{"encoder_arch": "resnet_bottleneck", "encoder_depths": [2, 4, 2], "decoder_width": 192, "decoder_parallel_block": false, "decoder_inner_norm": false, "decoder_positions": "rope", "decay_fraction": 0.2}
Rows from block 3 of the image encoder of a small image captioner, named by matrix and row number. Rows with one number belong to one channel. Each number is 50 + 15 x the weight over its row's rms, rounded and kept within 0 to 99. All counts start at 0.
After each channel's rows are labels from the 100 images, of 14976, where the channel reaches its highest value: "strongest on" is what is common among them. Only what is clearly more common there than usual is listed. The data: photos with spoken descriptions (Open Images, Localized Narratives). In brackets: how many of the 100.
# convs1: 3x3 conv (encoder.blocks.3.convs.1.weight, 56x56x3x3, each kernel summed), inputs 0-55
# convs2: expand pointwise conv (encoder.blocks.3.convs.2.weight, 224x56x1x1, transposed), outputs 0-55

convs1.2:52 49 50 73 64 50 60 49 16 69 46 81 44 54 59 45 70 59 48 35 50 71 43 45 36 40 50 99 37 46 43 68 63 65 49 29 18 41 66 56 72 63 34 56 49 53 70 57 55 41 64 39 53 50 67 63
convs2.2:35 45 41 59 30 42 30 48 51 39 36 60 36 52 40 69 65 67 58 40 67 30 67 39 56 45 48 64 44 44 57 57 54 47 35 36 40 40 41 56 56 52 45 41 54 45 76 59 51 87 44 57 58 47 33 58
strongest on: text has "sky" (50)

convs1.47:77 74 68 57 65 60 78 34 93 34 39 55 39 55 53 50 40 35 38 61 33 37 54 34 36 71 41 49 63 45 47 61 56 60 76 54 44 61 63 73 51 64 29 42 62 41 28 34 71 40 46 60 57 34 38 30
convs2.47:37 58 50 48 49 39 30 45 61 49 55 36 40 47 53 36 45 57 44 54 90 29 75 34 41 35 45 45 47 53 46 54 45 58 47 58 60 30 46 40 60 50 46 39 53 67 79 37 45 48 43 72 42 42 44 48
strongest on: text has "standing" (49)

convs1.9:65 65 36 59 56 44 60 04 50 37 50 64 63 59 42 70 49 42 36 47 57 36 55 33 29 25 68 34 57 55 76 53 42 51 53 46 62 58 53 51 50 41 58 43 59 57 23 25 52 99 62 58 33 60 58 36
convs2.9:77 79 44 61 39 38 35 51 52 50 75 43 28 30 45 45 69 63 55 49 77 57 33 55 61 32 53 44 28 76 39 56 20 59 60 54 40 34 37 23 59 39 65 62 44 74 71 47 40 48 66 43 24 51 50 41
strongest on: text has "wall" (53); text has "standing" (51); text has "table" (35); text has "chairs" (28)

convs1.34:67 30 83 66 68 76 54 40 46 52 42 54 72 41 55 40 68 63 44 68 48 73 59 58 44 55 55 80 69 60 59 59 69 54 52 78 63 92 53 51 67 53 45 58 59 33 51 52 54 27 65 44 28 62 65 54
convs2.34:54 53 38 58 42 35 10 36 30 19 30 51 49 36 31 30 33 16 41 37 54 41 30 54 48 26 39 33 42 36 40 75 34 19 43 46 31 44 29 55 58 27 74 36 36 30 55 68 29 32 44 24 46 50 47 31
strongest on: text has "people" (44)

convs1.10:61 46 68 38 43 34 35 61 74 60 62 41 52 52 35 48 33 41 39 49 47 33 52 98 40 53 32 41 34 60 34 47 46 47 23 59 55 73 73 25 67 49 34 88 47 33 42 32 41 41 55 60 49 35 45 67
convs2.10:35 44 37 64 33 53 28 28 43 53 93 27 44 78 55 39 31 56 64 31 58 45 64 50 22 62 42 48 30 49 47 36 46 33 52 47 38 49 46 55 33 41 42 25 41 85 28 39 37 33 42 43 51 24 50 49
strongest on: text has "two" (28)

convs1.43:41 63 57 65 60 66 37 66 50 50 57 57 56 36 73 45 46 64 38 51 34 10 41 56 48 50 24 63 74 58 29 37 68 52 33 64 37 07 58 46 50 47 52 62 96 50 50 46 40 37 59 33 46 51 56 47
convs2.43:69 50 55 56 25 48 31 73 38 42 14 46 36 46 62 49 35 62 77 42 65 60 59 85 46 45 66 50 73 32 70 46 39 45 25 41 41 50 52 45 40 49 47 61 43 33 24 49 46 44 71 50 68 43 62 62
strongest on: text has "grass" (56); text has "trees" (54)

convs1.54:37 60 47 63 58 46 65 52 34 59 44 65 60 47 55 44 43 36 52 76 30 22 62 79 17 50 60 27 56 43 41 39 59 50 10 54 65 34 55 63 46 65 38 34 36 63 40 33 45 75 35 44 39 50 40 17
convs2.54:27 64 68 50 43 79 72 21 48 61 13 49 62 64 32 49 52 74 61 54 47 52 51 38 60 36 34 52 69 14 73 29 49 86 23 51 58 42 46 36 38 47 49 40 89 55 34 35 32 37 52 62 48 73 46 64
strongest on: text has "standing" (47); text has "people" (44); text has "wall" (41)

convs1.35:33 74 70 54 76 59 17 65 47 45 41 21 76 41 75 51 44 45 39 55 40 44 32 38 53 63 39 49 81 58 53 43 24 77 47 58 49 42 54 22 41 55 29 55 78 41 46 39 55 47 32 65 52 33 51 41
convs2.35:42 35 47 61 41 54 50 43 26 53 54 52 75 62 54 57 41 52 10 71 51 57 46 80 46 46 51 30 50 27 27 25 37 39 49 60 35 44 43 29 37 44 47 79 22 23 44 62 50 46 57 50 32 53 76 66
strongest on: text has "trees" (86); text has "sky" (67); text has "grass" (37)

convs1.50:57 38 58 50 72 58 56 33 79 62 64 37 57 35 47 54 60 50 71 56 25 56 46 31 17 54 34 70 41 48 64 58 75 35 44 47 59 57 47 21 54 23 61 47 31 52 61 66 59 66 63 15 72 68 45 50
convs2.50:46 52 43 45 22 43 29 67 37 57 75 60 40 30 15 40 42 48 26 40 73 23 33 58 37 64 41 50 67 80 51 49 53 44 54 53 46 24 70 71 59 38 32 58 52 51 46 55 38 62 39 42 54 43 18 62
strongest on: text has "people" (52); text has "wall" (46); text has "sitting" (44); text has "table" (32)

convs1.24:48 48 46 53 53 31 71 24 57 43 73 59 31 59 59 60 66 36 48 45 72 76 65 60 33 62 51 62 59 31 62 54 45 61 54 39 54 68 99 77 45 46 49 36 40 13 34 45 52 62 51 50 51 32 50 58
convs2.24:62 51 74 61 56 59 57 81 19 37 60 49 52 63 51 16 50 22 25 55 28 64 35 70 65 41 30 53 34 24 51 83 39 36 59 58 62 61 82 56 50 50 36 70 41 53 48 41 27 67 42 60 55 44 38 46
strongest on: text has "lights" (45)

convs1.19:38 66 27 57 57 31 57 40 20 65 39 74 55 31 53 53 52 63 58 61 66 71 54 55 51 39 58 39 42 53 52 71 54 63 84 18 59 74 44 33 39 40 68 42 33 26 59 32 44 29 40 32 47 42 76 55
convs2.19:42 51 48 41 62 88 49 55 52 58 38 56 22 38 38 47 67 33 54 34 45 44 36 11 26 38 61 56 53 39 59 42 63 50 42 45 68 19 51 77 50 80 57 30 56 73 51 51 58 31 33 55 99 52 32 55
strongest on: text has "building" (27)

convs1.8:53 45 46 52 06 57 55 20 65 47 48 48 66 39 84 44 40 54 07 59 25 55 67 57 70 49 57 58 45 48 55 54 71 63 67 38 38 63 64 53 42 61 70 63 43 51 51 11 52 50 45 43 57 48 40 58
convs2.8:40 52 43 41 52 47 40 55 28 78 64 56 38 69 77 34 60 55 70 47 50 65 63 57 33 56 51 43 40 52 64 49 77 61 24 21 59 37 74 43 62 66 58 46 45 33 42 14 61 39 97 25 75 36 73 46
strongest on: text has "trees" (70); text has "plants" (32)

convs1.1:51 52 63 39 57 52 58 90 44 61 58 56 31 48 62 42 48 50 55 42 55 25 46 77 65 41 20 64 67 60 52 45 24 35 38 28 39 45 64 17 60 45 46 58 81 77 54 28 57 52 53 46 36 58 58 77
convs2.1:58 49 56 71 44 56 50 66 45 45 39 42 57 62 30 71 62 43 59 66 44 49 35 45 54 34 36 43 55 30 47 37 34 46 63 30 58 67 36 59 69 95 63 39 66 44 39 67 47 55 57 33 48 50 61 43
strongest on: text has "color" (31)

convs1.29:72 32 59 33 66 63 47 49 46 37 43 92 39 45 18 53 43 69 69 51 55 24 29 81 42 45 55 50 49 38 35 33 65 68 68 37 36 46 49 59 45 46 61 66 82 25 48 59 44 27 52 53 43 47 56 46
convs2.29:63 77 58 50 54 39 29 63 45 55 50 60 56 51 34 67 56 40 72 39 52 32 48 45 46 58 73 37 44 61 50 51 34 51 52 58 41 39 08 42 46 32 58 62 41 39 46 61 50 36 53 54 53 61 45 20
strongest on: text has "grass" (33)

convs1.52:52 43 65 48 57 75 29 47 67 62 55 57 70 52 45 45 42 53 44 66 59 45 74 28 48 59 46 52 50 67 44 76 43 59 52 41 23 43 60 60 42 50 71 95 57 43 67 12 65 28 69 66 36 71 42 61
convs2.52:54 49 54 43 51 47 20 35 19 39 35 48 62 68 46 22 37 50 45 33 20 81 27 44 52 34 21 70 50 56 55 34 20 61 42 49 88 38 48 46 10 43 59 39 79 27 60 64 50 53 46 45 37 54 71 42
strongest on: text has "grass" (30)

convs1.45:63 66 54 51 32 61 30 52 51 54 38 83 52 58 58 54 60 54 48 42 54 51 58 55 67 71 74 53 72 47 43 60 70 58 58 44 32 30 42 44 87 53 11 28 74 29 57 59 83 33 49 53 56 44 68 49
convs2.45:17 61 57 28 51 33 33 37 55 67 75 27 43 42 41 52 60 25 66 62 79 72 51 40 56 76 44 37 53 63 53 45 25 32 32 49 45 35 30 73 37 38 55 56 35 35 58 48 28 48 43 55 39 51 50 58
strongest on: text has "man" (32)

convs1.41:45 57 64 41 60 51 57 39 66 70 36 58 55 53 58 48 52 30 37 48 27 74 25 51 41 67 30 45 59 28 43 68 68 43 53 50 51 60 75 26 53 52 50 64 30 72 69 32 30 24 49 74 56 60 73 16
convs2.41:33 48 43 32 45 92 48 56 24 51 93 54 64 60 44 46 29 38 52 42 79 47 86 60 38 84 30 53 42 84 58 37 63 39 48 35 51 56 25 53 21 20 71 49 63 45 33 38 56 34 44 32 55 49 50 64
strongest on: text has "wall" (49); text has "standing" (47); text has "sitting" (34); text has "wearing" (33)

convs1.0:49 60 52 48 23 39 38 54 76 61 92 41 29 46 32 50 34 31 47 52 46 67 41 52 57 78 56 38 34 57 42 50 42 60 26 69 18 66 68 55 36 76 33 44 34 30 45 47 53 43 41 51 39 31 35 37
convs2.0:30 54 78 57 69 61 54 26 50 49 87 60 41 51 42 45 61 32 40 36 57 35 75 33 45 84 36 46 54 76 40 49 41 34 58 47 47 49 31 60 36 33 63 52 67 49 60 67 28 71 50 26 49 61 54 57
strongest on: text has "wall" (46); text has "man" (36); text has "woman" (31)

convs1.22:15 36 49 61 41 41 72 40 48 09 47 43 25 40 55 41 36 54 50 57 40 53 45 33 62 30 33 43 36 41 41 45 55 48 50 19 40 55 38 49 53 48 71 19 63 63 36 57 42 34 44 22 70 32 48 23
convs2.22:24 49 58 50 32 83 45 79 56 66 83 46 48 44 33 46 40 48 35 43 76 36 57 21 31 40 52 78 36 39 46 33 59 33 62 83 41 60 42 58 46 42 54 59 39 60 25 33 34 44 45 29 59 40 30 67
strongest on: text has "standing" (48); text has "wall" (41); text has "holding" (38); text has "man" (30)

convs1.26:56 60 90 65 66 53 47 61 52 58 36 72 62 43 28 72 38 27 42 54 41 47 42 68 44 78 46 38 48 48 58 44 64 39 30 65 68 69 47 42 80 61 33 63 31 70 54 73 45 36 80 39 43 58 57 48
convs2.26:48 42 37 85 57 34 50 53 55 47 59 57 45 55 56 60 41 57 08 57 69 46 51 37 56 49 71 50 60 30 37 51 50 59 51 34 40 49 50 34 39 71 64 61 23 72 50 59 70 46 47 64 51 37 56 33
strongest on: text has "smiling" (25)