config = dict(
    encoder_arch='resnet_bottleneck',
    model='image captioner',
    dataset='photos with spoken descriptions (Open Images, Localized Narratives)',
    train_examples=203450,
    image_size=32,
    crop_scale_min=0.7,
    horizontal_flip=True,
    cutout=0.25,
    tokenizer='word',
    vocab_size=4585,
    encoder_norm='batchnorm',
    encoder_activation='celu',
    encoder_drop_path=0.1,
    encoder_depths=[2, 4, 2],
    encoder_kernel_size=3,
    encoder_stem='deep',
    encoder_avg_pool_shortcut=False,
    encoder_widths=[128, 224, 384],
    fusion='cross_attention',
    decoder_width=192,
    decoder_layers=6,
    decoder_norm='layernorm',
    decoder_norm_position='pre',
    decoder_activation='gelu',
    decoder_mlp_ratio=4,
    decoder_head_dim=32,
    decoder_fused_qkv=False,
    decoder_bias='all',
    decoder_qk_norm=False,
    decoder_parallel_block=False,
    decoder_inner_norm=False,
    decoder_drop_path=0.1,
    decoder_positions='rope',
    decoder_cross_attention_every=1,
    decoder_tie_embeddings=True,
    init='torch_default',
    residual_init='none',
    optimizer='muon',
    muon_scale='match_rms_adamw',
    learning_rate=0.003,
    momentum=0.9,
    nesterov=True,
    orthogonalizer='newton_schulz_5',
    adamw_lr_other_params=0.0012,
    max_grad_norm=0.5,
    max_steps=20500,
    batch_size=64,
    epochs=6.4,
    lr_schedule='wsd',
    decay_fraction=0.2,
    final_lr_fraction=0.1,
    warmup_steps=410,
    weight_decay=0.08,
    adamw_weight_decay_other_params=0,
)
Rows from block 5 of the image encoder of a small image captioner, named by matrix and row number. Rows with one number belong to one channel. Each number is 128 + 32 x the weight over its row's rms, rounded and kept within 0 to 255. All counts start at 0. Numbers have three digits each. After the name is the row's rms in percent of the matrix's.
After each channel's rows are labels from the 100 images, of 14976, where the channel reaches its highest value: "top examples" is what is common among them. Only what is clearly more common there than usual is listed. The data: photos with spoken descriptions (Open Images, Localized Narratives). In brackets: how many of the 100, against the usual share in percent.
# convs1: 3x3 conv (encoder.blocks.5.convs.1.weight, 56x56x3x3, each kernel summed), inputs 0-55
# convs2: expand pointwise conv (encoder.blocks.5.convs.2.weight, 224x56x1x1, transposed), outputs 0-111

convs1.26 112:079120140134111135080103115070125137084204136143117135133100142094172100126121084153092102158123186083157093121108129159149164120103185086144105118137143076127093183197
convs2.26 098:157143131142119126133141143112089181138124150183153125158114128156106153113139197133162081102090169120136124138082138111146171136120129115177127108152163133114172108088115123129095164119124193203131110133059139115137145113176094104094084150141153147124151140135122166114155108144127166148140121161075110133114203185141177131109126101106
top examples: text has "grass" (25 vs 9.9)

convs1.51 114:128149182107123117077116160140165120066164036105102126126093138114147088130161071135146146160102160086167095133161154157149062145147131146083096112123139165163164159159
convs2.51 088:197121147093137187153128132121103167109161123114141137184120160154103185123123137157117083091135117139109143150116189120116167107140127129134146113132101178172093098138139158161156100123141137091197137165129175168123167112144184142142115175156093147152135124072123154140147163169102136113173133164171050164122098052118127178118170099131
top examples: text has "building" (25 vs 8.6)

convs1.45 135:118177178171149105145163193120130078168129171184171091096182184094128100116117071137137146092161123095118130095138140123127084166132112127145093120164126062140081141128
convs2.45 114:179150143134095101104171084124144116165116118130134148074105152234116129132110085100156099116159109148121106115126066083126135130158140126194109128114123194166167170098151149153152235238161131111131157147145138136110153164114126096177074152121138163146113148141090154101117111113114087118125180124105117161156176123122096139167115136147
top examples: text has "trees" (70 vs 26.8); text has "grass" (60 vs 9.9); text has "sky" (53 vs 24.3); text has "ground" (26 vs 7.7)

convs1.42 091:156110172130163121181127152163178110110116144101115122133138072089120156099135048137081155099147121125129184144127105134067173081130196117105194123160172133084121114120
convs2.42 103:119156131154108098162149115117109152107097103142139161098214162149110098120103113083175099143183124132109128130127168134121114077110108158098131134176056147123145155112112135164149147086092144098107112107173110162087146112111103092176147102110126100043082148151112045139115107181131098067133128098109111142139108136118087124117118157103
top examples: text has "trees" (88 vs 26.8); text has "sky" (67 vs 24.3); text has "road" (31 vs 8.1); text has "grass" (30 vs 9.9)

convs1.15 109:053101072146130184123151161168161126124155158055142130114134133106148145109129114099106108129131145163085158128155102131123184160134102152144116073094133025107159105160
convs2.15 090:144100112115101118119113136117159145122119111140155175156074102091124168119185148153124142127124116149126132160139136159146158128090136163055066134118071096100144154043143087054191125150167093129126116084074126100175078120115156178133174150048144128098129165127165092133163079172093192094066164118122089148090083166167105120165120172184
top examples: text has "trees" (56 vs 26.8)

convs1.41 098:096151136140111115164059125133103183090126128080108099089074114173129095142157094078194134079091119128095098130109138124152087183188142191123146133114134136138075105129
convs2.41 103:127149146085130115134191119126236123184111050128145139122087172113149120124138128134199185155125139133109149104196203150138119068157124185118114111134120075128113112161136123133145078169145169124145132101176134140108164185105120094152099105070127113111120135094124210143161109126096107122114196103129057147155112097196110128104082137134
top examples: text has "wall" (47 vs 20.3)

convs1.22 096:147175147075176100101124197050065160128171138139110127147111175124157128133140149140150105113114161103128144116182099149108130160134220158122105126169148119127119169170
convs2.22 095:095186173109125128114110143153112110176155118124129104122176102148151171088160158100079121110111134086107123146106146117128096156127124098108175150145175111129140162117106162155129145094122135176146086115179172123175137204148110123162058092138123115140104132150175129147138098134145117110082105139143159163112158187122152153132184134187
top examples: text has "grass" (35 vs 9.9)

convs1.0 106:123152126135146130128181094129164109091118078096113105118078115106123174168122113184126193102141119164131109141164100128144237137117112148205160112156150136109132068119
convs2.0 091:096096140154125117143113079174115122102075144124136129087070090134135167042107149141153112132137103053081129137101146083069169122111083057140127072115072096095181177166161030161112122114150192093102150092074142068124101159181155165135169109109114154152141083116140125177119129121091125126150143115086099149121108081132137130102113132097
top examples: text has "trees" (88 vs 26.8); text has "sky" (64 vs 24.3); text has "grass" (32 vs 9.9); text has "road" (29 vs 8.1)

convs1.53 109:135085127106145123118150129116083168134173148070102110157144156170165078111187122117080093072146169136112145138172078164133118068136139128146150113102164088132185167187
convs2.53 094:129157117101098123112114158061137147076137127175168163172196166121187131098099113120120099091181166135097097183122101161151128117121110183117161141147157126137110071112160158102085123191075102167109116173127116132129146171123061175164106062073140080096100133092129057140080065158145112111116110141125151138089155186103098119131155095138
top examples: text has "wearing" (29 vs 12.4)

convs1.36 054:122135099068111119183131095146163117056116114111099138105049152098110138168117161079162168116094122069084166119111172141092101154122121096096107139110120061083126115112
convs2.36 102:112109126123109154167133106079125132105115055140119154172115128134095128063182145099111111182176144114051101168154101137150170119123115072120112098123255137129140175161107191093157155060158132129121128104078166098114129110123144144103138107151112064158134119133096107116191146162138094127095144115104173147119148209168115141208129135143
top examples: text has "trees" (78 vs 26.8); text has "sky" (70 vs 24.3); text has "plants" (36 vs 9.8); text has "grass" (32 vs 9.9)