{"model": "image captioner", "dataset": "photos with spoken descriptions (Open Images, Localized Narratives)", "train_examples": 203450, "image_size": 32, "crop_scale_min": 0.7, "horizontal_flip": true, "cutout": 0.25, "tokenizer": "word", "vocab_size": 4585, "encoder_arch": "resnet_bottleneck", "encoder_norm": "batchnorm", "encoder_activation": "celu", "encoder_drop_path": 0.1, "encoder_depths": [2, 4, 2], "encoder_kernel_size": 3, "encoder_stem": "deep", "encoder_avg_pool_shortcut": false, "encoder_widths": [128, 224, 384], "fusion": "cross_attention", "decoder_width": 192, "decoder_layers": 6, "decoder_norm": "layernorm", "decoder_norm_position": "pre", "decoder_activation": "gelu", "decoder_mlp_ratio": 4, "decoder_head_dim": 32, "decoder_fused_qkv": false, "decoder_bias": "all", "decoder_qk_norm": false, "decoder_parallel_block": false, "decoder_inner_norm": false, "decoder_drop_path": 0.1, "decoder_positions": "rope", "decoder_cross_attention_every": 1, "decoder_tie_embeddings": true, "init": "torch_default", "residual_init": "none", "optimizer": "muon", "muon_scale": "match_rms_adamw", "lr": 0.003, "momentum": 0.9, "nesterov": true, "orthogonalizer": "newton_schulz_5", "adamw_lr_other_params": 0.0012, "grad_clip": 0.5, "steps": 20500, "batch_size": 64, "epochs": 6.4, "lr_schedule": "wsd", "decay_fraction": 0.2, "final_lr_fraction": 0.1, "warmup_steps": 410, "weight_decay": 0.08, "adamw_weight_decay_other_params": 0}
Rows from block 5 of the image encoder of a small image captioner, named by matrix and row number. Rows with one number belong to one channel. Each number is 128 + 32 x the weight over its row's rms, rounded and kept within 0 to 255. All counts start at 0. Numbers have three digits each. After the name is the row's rms in percent of the matrix's.
After each channel's rows are labels from the 100 images, of 14976, where the channel reaches its highest value: "peak at" is the part of the image that holds the peak. Only what is clearly more common there than usual is listed. The data: photos with spoken descriptions (Open Images, Localized Narratives).
# convs1: 3x3 conv (encoder.blocks.5.convs.1.weight, 56x56x3x3, each kernel summed), inputs 0-55
# convs2: expand pointwise conv (encoder.blocks.5.convs.2.weight, 224x56x1x1, transposed), outputs 0-111

convs1.50 118:121079120152073111130011099200122117108129111060120095153103151122124129159124095059142130112130130101149127185153144131085108088114121101105119104097093122097122161131
convs2.50 101:172123148095134186163150163100191120127130155118157146041070089130174146124118126137131113154240095076204109148146155114124109088122133211151105121086102136163112142102088065177148150141107145197138186120065180095119167144105131168184126170118110126103177140064139141123113173114085208127116125149137097148153148099163140123080138130084
peak at: bottom left; middle left

convs1.28 120:091120116118104161072129166155057117102125073054080107169097132146124101124115106125070133122083123183133120119165149103157211123124089125148074118087115103114108147128
convs2.28 106:131167152155121075151106207112128147096150173139145076120123125176156103074145153152099121165176086110110127125068148084114109119130099107151054101157057113080191098107098118093094138058060141114184111174087096151187151189155147106168113147105106148119090135113132131196068151087140194093147157148110145125132117135144109113176124156155
peak at: top right

convs1.12 122:081144133133107146163115134152098095157124075132105242156075142096132148102078156085067133115080121155113094102138106111119179162111105145168086148094109093122111133130
convs2.12 105:150136141119104096106111172118120160173157167163074095139124089083156145099186135134157056091157114166168169092112140089126106121174132100147186169158115157158123144102151118150070103068140057135128132087141170139090129103134115131144123168115062131103132141066166115140136096094051134120164174118066115113062119114163172127169102127100
peak at: top left

convs1.8 083:161176132121178129100136164149118110138129120131143122143098196133135170144075129107179107115133137155095141064109113140143147109056187114143052204105095137081161127131
convs2.8 112:119126109147143124087129140143147157075118176114176145104163123117116198157133116117113152130113099089098152123092108118141071121132136122156211142146165139127169110069165096171100111097079164107105110131075098124119136140161120102098208105143119174058101098119175185098073255127219104163199102105112139116099130140108097119099158081089
peak at: middle left; bottom left

convs1.23 114:128141130120104095103108139078120180144136010171154188134097141091130140175174094104131132176203133120136137164109167138123156123124124132144136157114183129090170137131
convs2.23 102:172133166167129138093142087094092113167075090125120107126073076100102053133087145136122043139128108103138138122115117122124106210106058150109136139138092127138094127141079160142111142068090117119124091091169104136101128170140112161126160134120107153136158156066119089123196093169120102153138228130139114145156072100108132206154148095160
peak at: top centre

convs1.19 107:118116079135100152099176102167104152050168132106068094124103158201160114139145144084146122149152164157155086093173104130130084131179111145122156129129173154111098172169
convs2.19 096:113126123129118198161088119145137123094112075115158123209100130120141139147122138162055143101074193160073091134135119138144061178107214116143105137141115123160052068147142155086112114103079133181125084231081171096151117178122152139126120169159110111049173146111129189143086167116145148089122080145140119108078136124115140195119153118115
peak at: centre

convs1.1 073:113173148151126129132069085102119123152163125068107142100182146094142109122097094143106135105091170148121118127151116143083154159068136122134185138106217145119144216156
convs2.1 103:133123123094159119060122112083138109059138140109120145093218080138107191098134158114129092128171131085116131124108157130178061170124101116128159142171163125122157176096171144158192132112139122124149091109096104128148127162126093102081111089122171129119062121130164128136083160146173107133122132140143161161092122184174098137214186115156
peak at: middle left; top left

convs1.37 078:062135165132090150088160164102133099124156149157088183137095125131152130097166161079059146150128150117147166173100101133197088127174091113172154103154154154154085135146
convs2.37 099:030133094096095117153051138129137135157180048129111134123107134191111121115093145114129108101085124130107124117127104145092112171144148125080117113110130090125182128188152129174181140154109107087096107114114141150083118092106141143148087137167170178122127143144162063198118180059138096118162122110146134133117110101162161121168072113140
peak at: bottom right

convs1.35 093:114120131168138181120147066149090139124182190144158112134112108195171119137135178083139094137149176129121172118146087142117043142105170110105144105099170121118108142182
convs2.35 091:090122151099089169127142108122175114116137127142144155142153209091188104186079109133151126121164175145205096168131107180165092119135148167118116101101130113122132089093121092135178101143128086218111174127087178049132150142095103217074092192093146164086186157137120088120125200149108114099127121117125103105154093057137165094091140164091
peak at: middle left

convs1.49 072:104143131110143082089099163121110124161139153089117122157029125078140154106148074094135130128191121129122137131099095124180169158188204154130095140130115117109177088136
convs2.49 099:103120063149163125129172146114100080098163131129135183077134134137141124155125123089157153094039111100084170139113117096067040095132134144058108106082123090138149161157101138085099173126101095176121109055138170124107123161130076129133117094100116098140105099106151096105139083144160124155111110112071125112148136108174148131115094128077
peak at: middle right; centre

convs1.14 088:101170164139064132067146141128158103104122137100114148154090142088124134124085113065057109126112123101154111183122082129106122176087137146057110155062078118121107108120
convs2.14 106:100104127097118164107156147090064110106122094091102128126160142152090141157107115102125093138113142145081152091197148115131133117120139167141094149123130093175143106168101126129102230173132108157138071114152201171159140127159100143115189173117122155191172173136098166132163122152109113132080143115166097109171130106170182146217114112099
peak at: bottom centre

convs1.11 076:108164136075121087081161166113136142230119123140162089139179162174117107130135107159121120185079123131147070143146110116124129089118198148114089137112122137117147194128
convs2.11 107:086102142122146178152130158095131098167090091128165117128166197046192081121095142134169082165097094151086148088142137167148042087116161160087128134151183099171105136130160145106119102123123125136162126128086100092170119136119148138111122170057119153166128116120133101101127123165060148152118170132205102142172136069143165128089137134117
peak at: middle right; centre

convs1.25 105:143160105127145132092118132160131133152137121056146086128156122175137143170114103103084064127099132163056193171148146120130167105128136094180129131075118044094098129139
convs2.25 097:140129150141139124124110177169125127139126164124149137090111126140103130164168094152104134165092142122089145074112147092155082107107117123149078129068135151130094107147126137195112211163195090129147139130111121162105121093128203143197111082067147176206108114112159073161146156139181136160135074135101102121127132134168075135125140165159
peak at: bottom centre

convs1.6 107:141175079138145153122055141126085125169157148118101114153057143038150159151153136098104120112134155094164168138175093153121108140116118156147154071104147126135068167158
convs2.6 092:145185096139099081155134110082134133157163140177111146067113158105136127170145155062133132063137140164155123139109140115103154129104088158100161143225079132130074109101086096131154081128158150139152111127118145092189129105141124139106086124142215117118186141169142149134189097102114073127141134150135134150183138080110136117062116077185
peak at: centre

convs1.18 107:099151125130114148119159165102074138088163096082093122084053094190146064161150107124150124102154154136122152188179085145112094109109149128117085123070158116132160116166
convs2.18 102:127118190093079142183131127087171130141199183086115149184072063119166130108144135141144217168065120143122205172104129077135069098088176139152106096129138068128171124139092091125148086089163135146153154165138107104103166111148099108120100113178127151128138113149136147138159083099130141118090170191134172114081118149078149146092094184113
peak at: centre

convs1.3 059:080134161095071087134129161123098138135133183104115122111136145096114134126133169058126076114081130075132105191163130113055093129124162137099087061155106131148137183132
convs2.3 101:056142112094115116087132145095128141068117113127135107100152141138128116129173113114167107106125116096143155133167093178090094099083104181183123111122120174149117142151123173114171177144205110092155083186130083124164130135126114095102114046149146124142143089116124104180114181104157080082169147130184136108116233087101103139132094164117
peak at: middle right

convs1.2 099:142139080140109104164183089136069135104121138099128135082061101140125105179159129111144161120104128133114148151119175138097159177091149109168122208067085116132058131133
convs2.2 093:113120120108124134119131118067219183094130062086105086120126109111129088085181128138173131140171084103092124150142129093120111147146122149104130079176173119094177155103137089088150231119107133088107132116177129153132138109104096124112187157081091139134098122129127131154077133115125096110125150072086114099142167169159078149168144095160
peak at: middle left; top left

convs1.52 113:084161129100063124153140123135121147172132100141163132119084143126137144120091144141126201188121133125141123016126094128121109171185059133097096122178118144120116098136
convs2.52 107:106120083141130096123092065131116123155136098136089078147172107065109111084099100210109107096117127093096209110161093109127151098200118081054098141116131121138132125095108147106083108073100113173114075184067076175093102120107135107143141197123132129115061121100082128123131095073161108105119149082083111106123079119075100097109116104121
peak at: middle left; top left

convs1.9 124:164126217185107138083122100143132126108121140059170071166088160092120127103163140141182168064152122084111155149170084113122107150107120102103128120115136079115137161119
convs2.9 103:156127088132111150161151057108097135141188161113161186177122095100184173126081117135162127079113113149133094141112154122131129084169136110117110126126107044066158151140041176138096159170159135143146180124124168148157119137099041141124145172123121189116104146117093135117146107131142134116152179126057138165108070126143163093186167043168
peak at: bottom left

convs1.7 098:146158182127173152083150119137111089095204118106115145151075164121177151095130125112131117152126185123112145122148123166133107183136116096119167073086190128115122171203
convs2.7 098:130122116138094071100123115131112144139087133127217185147130094122148162140154152150067154129065140100127092149123164118160162157116160201065076056140120115180122078105114122115123195131147138106141105138141115075142162117094119089132124158120183133122106160158107146102154138160161161079179076142078115168114151138115194144202138162151
peak at: bottom right; bottom centre

convs1.24 093:138187121173105107109094102093224065108132155135144110092149132228132147132097095117090110117114138115153108163130121138124086112053116081094136159135113108136126108132
convs2.24 100:123109144114135147057136068098123093071124095080114125105085169100151113126092114186160106098188130137102192132098095121142089096138130108126083071062110139085142072065115096148130147162119094083128114114142117168142097158079134189068150151101094143162149144084055108145138119121108105116202150094139111089119115109186128094083122093073
peak at: middle left; bottom left

convs1.39 060:111090176088178097150126095115147131074135135096099134109140121110130134131149142120137075130091129111141062093078164121168112108144059144107092188079141068193167154133
convs2.39 104:074144124140123115121140139108075135076174095120128171131171174127105076121158145118128110099080129140134116133111090159119117115114154144225090117152098161127125133109127188102107179121071128119104122177100127148192140174115133092132106043148134133183131130116107100147098157101143129149121158140111137109128228110044196110160123175110
peak at: top centre

convs1.29 090:108104121111181096152090089110084094056125095129140118172073159078121137077098112158154117170133127097088125055112148143106167132141144122095157165163153086147084180122
convs2.29 105:135139068122091128106167146115183105116110155143125158125126187153141120123171161111113140088165160087132174184113159132114183082213099157126143098178059131142128133110118128121117132154130173181117094121101181128204113129138168098086104118109167092121127104103132108157105072085122096097115135134101147113203122115154110100161111145143
peak at: top centre

convs1.43 080:126162127139085184126145110079136130150112073130086172121085064170112130065081151118071137140136113131144153136148059130100179110098093185119158154081143163131127096106
convs2.43 100:111113116128137097139112083110101087144050121102117118107113089163166099123141091121162153129129099072124251064085117075044159137170087140130120102096127079118127102148097131102117185125068142162122132113094100158110146079092178103096165138088087110102121124109123113140091101108155087098136107119123095133098137080109101124119110143084
peak at: top left; middle left